Weights of a small class-conditioned image diffusion model.
Model: arch dit, layers 8.
Rows from block 3 of a small class-conditioned image diffusion model, named by matrix and row number. Rows with one number belong to one neuron. Each number is 500 + 40 x the weight over its row's rms, rounded and kept within 0 to 999. All counts start at 0. Numbers have three digits each.
After each neuron's rows are labels from the 100 images, of 14848 (inputs lightly noised), where the neuron reaches its highest value: "strongest on" is what is common among them. Only what is clearly more common there than usual is listed. The data: telescope images of galaxies (Galaxy Zoo DECaLS).
# fc1: MLP up (model.blocks.3.mlp.fc1.weight, 1152x192), inputs 0-95
# fc2: MLP down (model.blocks.3.mlp.fc2.weight, 192x1152, transposed), outputs 0-95

fc1.11:487470446544534508515496526511528541551457494511565510487455498467492561479460470571505539488523487526567530475537539537471426409490425505547486482520499547557476494441524447489544568534505495537487507505537481475493536530496596451475476473538534509424547526536467444506479528549515522566
fc2.11:486564515516556456522510480482476487498500479445483459486470545471527566566541501471512586479524581460511529497469578486513446546549555490522421504434534510506536429529568481410529569479581519589487541479526497464466524522491518523483483558573498523567572435533578471503525511429547475447
strongest on: shape: featured or disk; edge-on disk: no

fc1.573:454568511476502433465428470475543424499554461425534469508529566523523542488477498482557512593584475509533569486523563568538460499487539515473475522588509500508551395521571481446451470568532448479496467417463496455499467441499544487385502458488504558512506526441492490539467454530489506443
fc2.573:454471479557476532472410449464531537507483434621461535510460565510502516489487537482492488536537525507502564508569445532494580498500489497546479502562524559453438490470422500435472480461563540501438567506468528574468440447508450482564504520459555444553564529565477514476494531549520472517
strongest on: spiral arms: yes

fc1.356:549586485552470535464549531535414532484538539530512564514538503509500503488467485478538504562535506472523514557478524524577494511387449517462436465499567539559491527533490558489520580586527530485473535511548527410512491476486571442491483480490429512534569515552535449498598487473512475490
fc2.356:475501444417451458474572542500406474517500558446479428486459494474597515525505522488482498581524495552502585491465542510442551545574435507451543513513526479493580453454518490479529509439506467560518456514542486560481499458505424520439507509564428481532569511472501547512541525521467510508
strongest on: spiral arms: yes

fc1.442:475528493475491552526528508444474568455472488518527500493447560574533593478528534519581420491523508543498494495518515503527522476508530522546409542528496550561486499414457452476465528504472492495412430418477458430461486462509566436484492512583419425428445471489498507512461474434521489511
fc2.442:497501484518508494543503516424489473535464541467533468504509528463500646461527463487413543460485484482527546514515477480532523468480560494553579526480501554437526459524507566431495531460474477520574507387484481547532492520509397539464530519524462574472469464478491465465473518476498498542
strongest on: shape: featured or disk

fc1.328:589536498502452535482482482454490453459586493571536467526514461489503506552520456471552544508448503514512501477552538585544473558442486525541425459447512513513494471530483476436470533491546544457480494455460469469483530583441491531453472412466528447437491504487458512557482560458445435506
fc2.328:547529471499490504470459459470494548554455465442475562452479448515477518549511527468481478530449523460464539558589480542470519569525488490532496541481474522425473478483495516429478506513553461503537512499481495559490537587524505506529511434518518508446471511538485536411479456441466552475
strongest on: spiral arms: yes

fc1.654:556552531633510499490497486502494542467502503565520484487518500540574535544529534548537565514541513523488493514441540464550451510493498501525433446483535533510471454554521448506479634501528514495523506368499476532513546507498527489447500426418555496457582503523499553456501531464501490645
fc2.654:497486459519539481478509504522554528502487491463483495542436517534497625518525491557520471486484511441452442501533475515550489500570548497522535514468516515475509466455509526513480549430520577429469498391477479448478532543548491505535459493619560532488572511480500506523514467539527503598
strongest on: spiral arms: yes; bulge size: small

fc1.54:509520483546589460468570469501520567550471526619501561492534503545464513507558550556516419506517543490519512516438486518601535486535558516469424503520498503512492442488544561506538539529534492510493573476460476488523583438476501508505442412533525473452427575516538533456484550418539485418
fc2.54:520484441428587529470535468533512438456519555436480431510530465565513489480523510574527542482464426521509509495427520499435515474507538572478565518483459515503491461463443472520522493434569517537477416480487469477446524467503495452467481453538542530492460571496559487517470429479562503577
strongest on: edge-on disk: no; spiral arms: yes

fc1.727:480492506468461396529491566464569470521466490505484522538633516502466549535434577495520419480576503467550544512517564585485494491549557473447571437507487431503473419499463480458506484551565523454516525500437525460483534433499516472476498507497488487465467472478454510533537487487525461360
fc2.727:460496538526566566538506517496519486464503533526420501458428490539534544578539509481494513464485542446490521493499531488508504579487521521472486504479412464559497515478436462488450544484499576468504509535475507491546432493405509502444467507542491494587481504451504596512510533465526550582
strongest on: edge-on disk: no; spiral arms: yes

fc1.24:537462531502458518545536471509535550539525468545514512540484486550497494456422531553610511515556515439500533526606513472506498473493483467484505526514507561523563437464510512592469599531499483474425430470510474455487533532492551495518475548506512481467571439496453502477553532482539587519
fc2.24:562589480520523509492506481496534477498436467493437505472484508534475485499431481547464507473513480572509523483561506497513531459460529554470522574500491640442460456491475496546503644458527487509559516457503484512481425550439501515499471521521506495542502452507506513477519475499560449524
strongest on: edge-on disk: no; spiral arms: yes

fc1.71:480412507440529444519444478518544531468491508538490508525534541544525580455471538577585473523542532443512480478540505416530502528511420516511494540496468533509520425436429488478478588507535471507388485451481425478507613525490541438508459495542495482467523473516481542431542525510518562505
fc2.71:535468509483499527487438511522559479459508510499478495463454522496560535541486455618488500500583512508450557442513438507451494501573546522495479439509537550504477460562554526547524562447489559451548534458489455540554510434448524517490479489542478553497478427521478491546465514422531483542
strongest on: edge-on disk: no; spiral arms: yes

fc1.212:536492554531514490499502466506490501490497484511512482496538499471437489501518476482498491480479512496508486474527474467491493486499491478498511443461536507529531533473512507499494510523509478489520484492506521506509506481499488475502519483509517524494504499469481448520511475497474519460
fc2.212:427488485527508539508478450464496504525514473475490480520475504526539470488511489500547495493482506438511530507508508486515495537500508499487424614501483554455472498486498446497539515408516460502459547565439426483483514422509519503536552512548522492495531512481507486495489489477492466568
strongest on: shape: featured or disk; edge-on disk: no; spiral arms: yes

fc1.177:571551541475493502466522493504448500523561537535497536536551479498480440494496504476536481489515537497557534559548485487472568516467506532520527461502608562521576565545487505510525473517499514511501473545435527465507430467409446465503527450479498472507492469419403456513449444501446417425
fc2.177:526547500587495418440579471506531541510491467482568513495508476526499464516445504524484489450515535512485403485495479520501512536429501493439491541505530526430550503478457567472475547485407481449470510566540491484505515492499584501551485494591483492384491487489480528574489469479465443521
strongest on: roundness: round

fc1.637:515513545554493501523606518493496476526478428533464515539527509619513495505494558469538555504524467521521520431515484539564484510539470429513492483485525467488570490454583485535533477461480553562412472439567507433471468478498513461414432553547464519479523477533528455427546488430567509506
fc2.637:517537538441492515523555477499516555488572410515568488496469524459525476537481493440556429495490554484459510588514521493454586503454467412485469492514541458496462544534445523546539421527512475564572524484589494534520444480527502559575463537409462470529532496496565548541530524458586502520
strongest on: spiral arms: yes

fc1.3:550649527571526458460573548430492446472482491521519503501499533550616501526506438502530488521475491574524446509472542493524606538515450554524513456481484614566528505495494443447480457479482480523457526448500489506529481535494456506422492488472486491455474524447493517513524472489482451536
fc2.3:473306476498488531481455479545498479486526556538518486504526523481492497513453482547382462510524547446454510488507509505557501479496490470508599525465513493545464505509509504528507467558451496483489481471567503507536411496474502485603478474431492507503429508574554507516521504525437536553
strongest on: spiral arms: yes

fc1.443:438389416459447468541405572500480503455437470517462444477494455551484547525513585553486525547543420491496529479548458463509450429492525466543572518534443503523404510426608530422495536550496499484437519503484530441434528477532495486504501478473538498524485440482509505456529482476567487496
fc2.443:450596395479485469421556439503518467571471536464475503411543527499506574509515493476544558398491534505497504454382452494576487563510455487477437523506514449498464489526519536479475449518570456510479535484498473452454531486414444516465493569430500531514484536514472485498522482496418535536
strongest on: spiral arms: yes

fc1.276:470490433428476473529476597474506429506510523593573486475506472489481506505535543515458522507499519497497480539520527507527540494474533455482462543505561404434432529493529497573592572486438573501561547454577606504544585537462478513446521484457475525481494466509496557524477479476513496523
fc2.276:481565444517476480472521461530501471503502547537530524545448604555475499520462497517521518457440515459520477552524540559538502528502582430447546428495513415537525574461468484507468607496544431528430491457520535514471554580478475454484563553503502523508520601546516545465526564529452497494
strongest on: edge-on disk: no; bulge size: small

fc1.391:507532468487461482504469455486475515496513490532524553517517484570516489483508481463516539499567541592523503486464507545476563562443503516514376494540483514549515448495511439418547596534497451481510503374528512443525508515515574416421497535496502488458510489476551488460481485512470481526
fc2.391:434535432512519470516459440536445530582529492436479467445461559434506465425466506486461493515553511495458473516453497469541487476510518513499517486551463477385473530503525532472518526512508534551402464431545560521517494494517467526551487520434479498471554548523531522515497557501495476477
strongest on: bulge size: small

fc1.586:505570460504480481542532517484471522573552533528533531466538485466558553552463496554528440518516487492537484524514518503531555517521438473491543542473473479500427482468424511543545453474509478476390518477497453534470465495483480522488490514511484448449416407498425523499577500429433493462
fc2.586:493441472510483489542534513504463445450462542507491514564493434519508567510402470518451510485510563555484500488522520471501495437454425416497472509481445457517538489547530535516541527515464516496602512520501493461522476510534471483495506531480521570498459395509419486474605530445460492470
strongest on: shape: featured or disk; edge-on disk: no; spiral arms: yes

fc1.220:558499489510460591496478494463495526566544507562448508486444539547565530437528465556543539546559532524518425470464517448492513493508535442520513544518505559514518417427487539549560578509496484446479459438493405452432501492508579487481485496542508564471508454468465503505545483548455541560
fc2.220:543562501508494499474476513484480491446454531502622504534541548508564487453546557531533508561489454498449407521412483434480530537514569451507420554483469552480460492527490423492546503472596489461502480503499482550537478492421444512483524470447492416556481454535530498444533497579499461604
strongest on: spiral arms: yes

fc1.207:501520513511523474465491467492547459532452558481494505485541559477544516561560467529471505580501492520479500463483492513567422551465515589495495540474497533508467513515504483476488496563452477485491482456504522479461533481473462519513479531463483494481494525480502505466540601520513446531
fc2.207:489528514485544482459493435505524520497531585498513524538474505558522506528502492491555510550515555525526528553494539519476585497548477571482485493441480524510527500512466573470515538420442518522492528493508554531509573494538499486436523558465466498479522530521501528518534399562543499528
strongest on: shape: featured or disk; edge-on disk: no; spiral arms: yes

fc1.422:444485570495586439475564532494496544469511495590466486511535447570440490428530594478541451540484485501573544505487489529526588508563538511541457508478495471479513456508561523465536541449473568495462578468513540474522617500479509478453446439489504493506459492507526537463536522469455482491
fc2.422:457582535502550515393559487496460473501431500434519480547553459447411414399494459484547495512421527491509504506455562500494431473460544566542556483489497517467473545504405459476513533517513460501530419516489504532482532470502517467478434452468511499525525523487553481488520481517469557545
strongest on: spiral arms: yes

fc1.35:460450454444517481489587497502500553527446462521542439483462493503439472546455466530485468480468479548495497468562519511483520395535474453450544604471412444521459488444484527484409487478478542505498489536557529519470550540567494511545461569498452462464469482486518503488421512480464472454
fc2.35:465576395465447505537530506444475548503534473513535447465544482505503520416519488444530533528537474534524486482457525538510488551453578508500439446517529456497514526541457578583545509466412427559497482454524471440533517468527516525481482482467495487532500497481477507544531536459475445526
strongest on: edge-on disk: no

fc1.522:477617491580475576412532471463437530531593510496514520498542560510513537474464496434550476515501489572546513517448489618524461506480459543508464514504592529535502516551420510472552510510524536455509522434526512510509417477495550452426503422469469489501504532544543476528504486479465420483
fc2.522:430427498460517395468542509489520423536478509551484476452512535510487550432445444526547534528473495527521470470470467598471532515489456514444533490493541486442482459494601526524490362456522521497472514523502522520576414511533460506509457447530513511495507525443483524554516605486486499480
strongest on: shape: featured or disk

fc1.601:498595590489569543495520523490505581500482443541500540525479499577476546493527547507553432527517463532517501481418530579488551433552538463529416424516473579572521568477543504533516622452461514513470532454521493507486564508501514477461447492504496464439483494558515502484568478491475455474
fc2.601:499521570427513496456559548449479523522497522525490549454473459477498455490480475464445461516481417479509496461513544478466479505452546452501611550473511541460521565466514469488465565488495475522519459512487568495473469437423533519451510431468487484513479532499535523498457496513450516497
strongest on: spiral arms: yes

fc1.75:476469483472466540560593462521492523520502601577509469426553518565464497528536522449461525480408462477500512461518502457419542484477549541459452558448512464465403542480457462476444493439398543516528483475471477523528543525585496462496476461536537480513507519484476511488420511491582499478
fc2.75:487574470470460464521499500445487493548542496452506433465533501562498544492506520512519502451569464511482520464568519543462553508524474455604567461478477446497503539489462542500507509475512548540530438473500568409440522483690554481408443478490456552494518520507468467504469487479362470513
strongest on: spiral arms: yes; bulge size: small

fc1.660:497518445439484502474535590488465467565600585525517442501534511511437481514439502509464531537503602538496521498557604568518575480571574533468455456519530447443560419542528502492484601518515559487551494450548474446501522508496520489536475506451499473544518523487491491502504486480438503506
fc2.660:497545503511540500468505538477411514496517535542464463461543496597530516518498553511477444464488524515470512487462487464532519502515513463471541521510457489521466515542540512545432566507455489475481523480499526591483486503458540443490504513536530493443486584438464483372481573565520444492
strongest on: spiral arms: yes

fc1.351:487439493531489446507481486530505585442487540559404473528448508521555576518455566569510493458517489460561502482522467443513430540479520515509548585510486525479488454504497448549445470534537490457403493472524468562470486478506524485498478448520441464468543407514509538422556510461540538533
fc2.351:553605440482479520492526510487564500476518461492506517461536503497535523519511455460438473441520582509572552449562471528465509492465431462560496415495495537504521479556514404499501495515531505442464558511511455493446527534565525497519419532477585474563512485400468475515483443498488474534
strongest on: shape: featured or disk; edge-on disk: no; spiral arms: yes

fc1.739:564539506515499456482476499493592478504548472531511541523509481542552532529509492519462533507528468594526540501505496551493444532518518517499509515526525383431449322540533523480532531493449437475619537424491464512473499486466541487454487465448551480512504495465469545496517500519486508519
fc2.739:553441505496496537494467489433548453551520495554503469487517495554492575501515533484593464457497543477502502500479545521501599542470519523471411553516503436529475388466436440486495576477479546451408460523469505485467457437520500544456521491505486521573525514490511429448496464478517513501
strongest on: bulge size: small

fc1.56:598537541543535521492517449453500536528490495570568547584456491483449571466528530519533470466509484580467453481567570541507508427543443529564470483529526522522474520475574454553492556457399498537457447477499495421512496466488585538472488594482506415432492486534496489446480498476495507501
fc2.56:539525497487520563491520442442479462496522517457450441475517503566409589459533470493520519471498521452530430529571435545536522452449412554551457528457501427502533525522446525483470513491449520618544505509515515579453503461497419454525509547502463579447497496439523504536481510468510465520
strongest on: shape: featured or disk; edge-on disk: no; spiral arms: yes

fc1.15:580549509435516556462536447508508512610515482551505549511507452518469449488476500569524503479530533474508446490508535447467560491560520437457490504501556568583517517450528549630556647539419538500487495449498480475521535516511506523521471513552458516509545570460457480498489533498509560550
fc2.15:585513511534536523521492483574478564503463524433449599503513465556503446525516500607470513484501473477500419595497523495510456448532528498492492459558530582468402486532442461567505595449462458565515537498550518496517570537489507478513469490521529482551512466491489484499484509544538506497
strongest on: shape: featured or disk; edge-on disk: no; spiral arms: yes

fc1.466:337405396430482526479504489527496533474589456478477460531518564438505488507490513484469509503469593539535536467492520487523464568524535508497499455417394360405486446474497486489461491514541523493486453529487533468492473475508521513495504471492523479563492480506536534529457523522441501489
fc2.466:397592459494501403515543584575514445503499484516515481520516557505522574480528469518577465538493573508575483532546506548494549581492529494473598595447433420555550471431524505513544534471550455453555517517516509483486496412506457506545485482509493423526476525459436499509557470556542505505
strongest on: roundness: round

fc1.199:436365449400483498537562564615496516535512481526455479518572493551470465496477501563495505511511588477476528481543468479436517515461528499520528484492461489488506547514473573500469488485480518537458504580461528471530524529481507450561553505492544466573531458499451455480494471553529469480
fc2.199:455641536473465464529469497552487431490541472545523443483520514551498493481503499464517534367534547548482436509443475438439479464520484502471464528436504427499565482482483586466480534508553553484501525560487458451505475406529468442440486500493443486415522495553479526500532501449478500504
strongest on: roundness: round

fc1.238:493460481513421527558559489471492483592432544547604562504558487527465512565528485503489493476511519527500483501517537538557490471513434465474527479500442486542466460434493545428510474515490472457493451468493448512418530442540481462502420497580526478417517526513556467513458537406529511439
fc2.238:498505497468537484462471482466544511501481453511597573502527584473608535445454466509485557468499514511497506487442476480535460552498598569525510527528549486501569517513487560555479512511505505450527487478492447542486513460543492436517484515545417511533503489490497498605474497419494541558
strongest on: shape: featured or disk; edge-on disk: no; spiral arms: yes

fc1.105:464534426479543495471533529465491506589516483508534534502516497461463536518560474609426480572525490532478513506453521538469480463543586507526522501548520471468451521497477563491507505508425529481559547448548554484515546472539584493439489481473451577479462468467560480440520443457498493570
fc2.105:493502453475539501486517544500480472424527471521455449494498482520464528504539518601551527603528506503553512478429492512536551431481533534512462514526499478515532532530555437550468488468459508490453454458547524506466520486461430471513562511442422401405469458538572504514521557484498480576
strongest on: shape: featured or disk; edge-on disk: no; spiral arms: yes

fc1.142:656600656559504579534490434469444462509476499522531507478461498501465463532523486456508500494522515540506471495465523477505496460552465499472486424498604530573514584550555483517452543530495499535584469469490554519447529499486491494462481517552463518487569519516549512564489446517510536515
fc2.142:538384405479461463488489506519489520587476503474479471504509494473466517440543544453499507540476492513538472573522576465569490486502479497520543499574484495464435436560503438506566473457420461557489503465535492503438554511548475477461510516507544487514543584527484523470474471536477480484
strongest on: edge-on disk: no; spiral arms: yes; bulge size: small

fc1.297:555561490458482538521461451557503488552569475553572500489521570485476425546466478572556558515492554464500504577553510476511536468566562582417471473489538564514525470502540559547562601556483498446435523443480465514440481516505483472475519492466536567535470441423525493473552445502585548503
fc2.297:479531497552504491499461428563510504479477448453429518522487560506477442557451506568479467513456454532510497431549488463525471401462553591431492519472504532478491433507464442526599545459487513489574446471457468442541478534474526513550552498505538407537446442602580485532535571517615445549
strongest on: shape: featured or disk; edge-on disk: no; spiral arms: yes

fc1.95:421564446445517508460537526534511454527608482521542524560452486535540525478532493510513533483485581546515507460502591495518543525534509517476387525463439375429506335449496457477550579510472498469519489377523407469523540521506529478433517489446485495513452517484498452516501480465465515505
fc2.95:471543495529545516458503502543490516498471536499449476473530525471490472484431522511514568472526372453477515481472432515490417438435455478463513523480447535459467461448570534502545576446484489530479405499541469548488532506466489534538456478607491484488517559575532466439499567548543514488
strongest on: shape: featured or disk; edge-on disk: no; bulge size: small

fc1.638:505561554531497477508599517481509507531503472528523465531514527575498469504517515486563536498519465548506488447537508528506505582437486446571429436431464471447485355441583496511514567516469442479523488385463533468467506528443523492425485486492499526512489474520443488489505505474476461488
fc2.638:444517559520450565541544464495515511504566455591542509546555455475527461529483538388416471480541523479500567437544480530474436503566478480480493517488510516566461451491511508569525512500508552508441478461501525462521459552483455441555453485495532505510549553535462532470500461498427497533
strongest on: edge-on disk: no; bulge size: small

fc1.651:584530540575449572485439490535453496558513527501516562491521522504578528530539513491500556526504498548481470517484525488482435523446469565481466488527519505517473445503522518563520533524499405496573471443464422539458452458497514525483529461525552453489539502547507543478540510539503478529
fc2.651:506561529441476416458465513508359502493494486594516508500409527533557546505524464467504458517481511534567465500429474504524560477596487585429509456536483489495505483469483465563494491522498568511430509447451473455508420429477501541488519468509518511543518488479494479508574532543529559507
strongest on: shape: featured or disk; edge-on disk: no; spiral arms: yes

fc1.194:510518572519507515561567488552554461545566519462553588458502513479503435530533527455413513499509528525507515454493522500497432540511571554572439482489464335497498424450431483460528532516523491514569473454493477527501522467485518490445449518499531499570486506512455509545474482448503470507
fc2.194:526523582504503500541519516530544509458535479496463440515458575585480422516551487446511510535544458504504496574549454481504535479575482481600542438566480375434481502495548518485549513482507488566449484480473485440487524460493477498524462524493550445574464506536454525427470542504509466508
strongest on: edge-on disk: no; spiral arms: yes

fc1.169:459475397475478493494485500550449558543541507532409504534569508473506537526521583491480526506508517508535476544515488465494505571476514558501566477474502489470502513553480531469539499525511550494587530558512516507556449483479507482568537522475489473561500478491510474467588468530466499526
fc2.169:481557529518492464408469533524448498544518521515485482484543476532587492470492571471570488442487505495507504530495580523520483447504474529471485542446510491457472554479490453520493501531515476526560454527509510510563507452479447530449537514495498543491470424504498525512447532550520498487
strongest on: roundness: round

fc1.98:548461510524432593521461447501513553516530536551527534497471478504526484486476527539580547523534536471520482514596518475514504512483497489515525556550487524529526445479514547580496596514475449452449417488493421466445511521444520497542487542540488511458566465513434486486559525482475570552
fc2.98:571517471453437387501503462458527444507525520477555461457516477479555464497537456522431492494540532500520496479508516483485534507522473518558619450531481587466518475502501482528531664508489505454531541437503439507509562508505455471513524493528479499444480461441452483552540495471481413434
strongest on: spiral arms: yes

fc1.325:590579555506547520515483456475447495505479474553529498520522512553464541452515472487602443508541518516550492479514524499481576460508493517515481500590593594621502545472476401454514562537462490520444459397503462481491546525462584419467501511508463452431520510473468479495448481483485508518
fc2.325:544542482592501417496482452433424542455495492442485466502470529547532468422505473468465537461537412476467507492504412500457499542516547567523514490504512528463457507478527560512533468463462526485513536522485522517536517504586498523499497469519486543442535480526462546536453512541449515495
strongest on: shape: featured or disk; edge-on disk: no; spiral arms: yes

fc1.48:436460510506556582548528583472520556524575494550506507563492487560523591480513568509544524544544482495582531541575524562506560506488516543523526447424439422414476395464514542459528472458457520468438463510491486505483524456465532522457530446537504509495486484493482500521561480480499485492
fc2.48:463582488521528480513480529475527484492461533523509483537461510450487473475543479485413456518549493505420500422525508568477470492561499493498434488514539428561517508503475531481466405543508478471497467558462493537488496480514497480524515464547498502489466442565466542534474480513495518496
strongest on: shape: featured or disk; edge-on disk: yes; roundness: cigar-shaped

fc1.752:523500553586401482531485592460472426467494490506502553537507466562461589490557544466582445507543519472494514506479450540558562507524458453550424532504515520518531492425532460547463590542446494482452518418476487533538582499518483466463437486553479498480542513530452528525489530532510485503
fc2.752:510482494532533478519474541526510452549518524517460483577489535422556514497493446539476474490479571539474480496516394500550428535452432487475510455519478538521479427464558508510458529553515511527515542381556526507498561528457517468564530467513499526515502496515484516480516462515533516525
strongest on: bulge size: small

fc1.28:573456507560446528512435468457537559504496496591503551535516466524530532509478578551539529509553483531480473497562474437464493512460424464504498515543499527531522448453542493551526604538474482499467457437528459470485573522462525504466533538545496510462539467524457502461540487490526521535
fc2.28:556567487472448418476485475482495448499470545397500520532474441479520525517429396543563492480551551533538520488550467482511551451536438532483466529523466484494501491523476518508539579472484529484501539495502460532481510543539496480452512547473458530463554473413484513502519523507542441589
strongest on: spiral arms: yes

fc1.221:613642590529560569507474550399542428500461444543489466500460557511496556487512546513483555539517495412498466507486495493456542479539498473452476428486482512497462452481503515515513527481465529509499497484509501513504563509503515491531460460556473484473460475551501570454532540502511510501
fc2.221:521436435455533464517527499530506385577404500472470446496494500527553458457451485481564494535563574472510507497466614469520528503517458546462547560487532490527487502503481512528499619413470449478539513406477518496482496448510518513546484504521527498419456516517509516520516547502513497482
strongest on: edge-on disk: no; spiral arms: yes

fc1.554:472473467485474524541522502540492521548502500487542524499449507541582522542520515558519516493522505518483491502509567490580524538505525532545464478451465490486451480515489489500496540457487455429496484420550467432423544557506546525432385548428505483503514512519514523420532526405545547620
fc2.554:472442523470549563578560508532565455579534511500532492503494494514489532503499489538488471501498537465466429502450521521497497473559527539466579502439395419650500290481485478481468510463495478517485499440481480415464535505494522519497568439503493496487466465446447516535460417434486515521
strongest on: edge-on disk: no; spiral arms: yes

fc1.280:556619554509543554482545421472503531480508483563543485635467522564516555535553527521493480503465481502524519535514504510461528527552491426470492530452481524468492467448508570526526421491423566514480510515562518477509543458500506457523579539528512417418480445525515521387495495559408472482
fc2.280:578419567421535465478517582599525470521468445478508515585472502546515520443470490497514516504549510554500447509503516529514573464543498443509559509452561455535462459519451515523504615569503516477505526539446509418486477550545495547502484445485576453450507560486476484390477496525492463508
strongest on: edge-on disk: no; spiral arms: yes

fc1.216:523527555576541503505476537433545582483528436529503500490506513576454645516511577453564523538552505488478537489531544592473460492545507474462475493552527458464477417522537502473463508561527514509532472469425555499490562410501495440455484487516427522446461475541495493499550563524537474430
fc2.216:493425514482488523512508566459528453516504497546583476510427502405419568455524445449472417490484521506428553522492510437550563448504502529489486519568561398492503427456492488478527517466584485500476508437448565489529489499455479527460574492515564526525510534431547549452504550511535482504
strongest on: edge-on disk: no; spiral arms: yes

fc1.125:359390527430507499522545623471530509492510554482507485548447546441492514482511561564449518471514520508507543469488500494500464493462543481524563508498502444476474490449522470567434507463565491524549443534491445484529448522501474528576532468506471471530502470552541535495457595443479521476
fc2.125:453640473490519414529519418516517497530481446515542484536486514518463525545484547442465549465451552551519491439467534502540515462468510564514518504432468479508531464459457467549554454445495493494493440490502523489493502440479500544474458570487492437544498545548514484464542560570527506552
strongest on: roundness: round

fc1.132:516532457492518475519521520484559503540598513532530516483523497474521487517558485492469543550511497529535530535481529488518475504479561504585533503474550400391468380529506537493484498474476540520555565449479530546507493515492508537460512442407579542559488495523469458498510455463468511525
fc2.132:480572438572480539469523518505551463474475479518464533559429510588510522442538469521565530541504541494483450497540534486505504495510537537499472448522509467623573441532475479466536496516519459461456521457406507495514485538494494513523412441493484486516448486508496493516522527513481494508
strongest on: bulge size: small

fc1.594:507551469530493511532550610552532460507549590466532458515497527495543500497584488516570553536516500477524478586525468555512538489503523543499466523455461460445500359472540571465492421465430590503491471470485511510487484481434439490479515439464479440516498451483508459456375519481438430470
fc2.594:510569490445463506513513587553550501521503619530495540526517531517514510497567488542437488512506511524482423475486560558497469461513523566501521503465509553476507450505455435451489450512451393534522503527568509504489550507560569468524509457569461528508517421552567516573417489488503548477
strongest on: edge-on disk: no; bulge size: small; spiral winding: tight

fc1.225:529543645483543488492577472455451530527490518498477491518475491558459529507461580461543526512521485508496543442553513551515537438550502452507478475538515555542548517461589517480412558471458571491504526461451567450475542451505505474481419522535472536448511488504534534484496512444424479491
fc2.225:457528520553561508443526450522463491418498522561524478507539525493502507517469492465468440511464512434476559577582458488515527489457474465511477520546496502500508462507474449540439539538490427506481483460464548559496420374529526496494482502486542490483551499529526533495471460460432563502
strongest on: shape: featured or disk; edge-on disk: no; spiral arms: yes

fc1.451:588554570472483528503545515454527554504580520469524596486508467548520546513492534484571449544432472470497505486509501539442570546362473578545475490465556501525507531505519482471475520465424555499499449467427461590473523447553501500537519414583454516471468457495465525485558449506457464442
fc2.451:545415488481544399462512494482519554527537483491522427458470478539440510533469462496477444513470504538460483441497487470486520477527452499497525501490437563527509472590585488570493426551465513535568482513468514454470481471537504480535475496441519520495447476438499472483480476532541445517
strongest on: spiral arms: yes

fc1.266:448505556454531394543525491509475518541515499582475513557525439537451497468525517527516462542527446471506530505500478489519566484510508500471447497480475480422479385565530466476521559477406545480511531412517547462552505570473554444454481426413453511533471446495491466489535469477419483501
fc2.266:462490518530551558542487462416468496497488487497567530532496468476421467482484495548527506542453499520456521471523588459487491445508508515486504464454511562461526467480492497443556526486466480497436484434551550502480506508469449477548549590464483494501493492520528538535444506527558460508
strongest on: edge-on disk: no; bar: no

fc1.581:513536502555444530481511440532417567461475471501457496525475521615559586511505575520561531524476501533467443522558546398489554539478473513479486526535431518535516466470437540483437503459507460506489440394459517492464499421495450454509471558559451447456537447541516548500517491465481449453
fc2.581:493565505545469517517447514507469470423504539498492413472443511508575574587525395503509454535460491477429550455579537489489491465482501522503539466540516441495514470468448532491492497474453543440538523521466480525537468464516490533516515480531471503513505463434498544519565514466438528465
strongest on: shape: featured or disk; edge-on disk: no

fc1.580:647613580535460534534548457459541542518471464486471535520535475593551518512477550480555505492536468488495517525502496493545531479544465461514503461568570599578551569556545466531513539514477499489484493508486495488463526534504487485552441539449430509445495469548434568473565486462519512511
fc2.580:550516549474453596561533503485540457478457528584508493548532494435551496596458522498472486479500494491472503428511559431483485482471485532469469487548477520482472483529446531543529517449502554418510541500583458559502473572475537473504461516476439519510461530523451509526566466472503463513
strongest on: edge-on disk: no; spiral arms: yes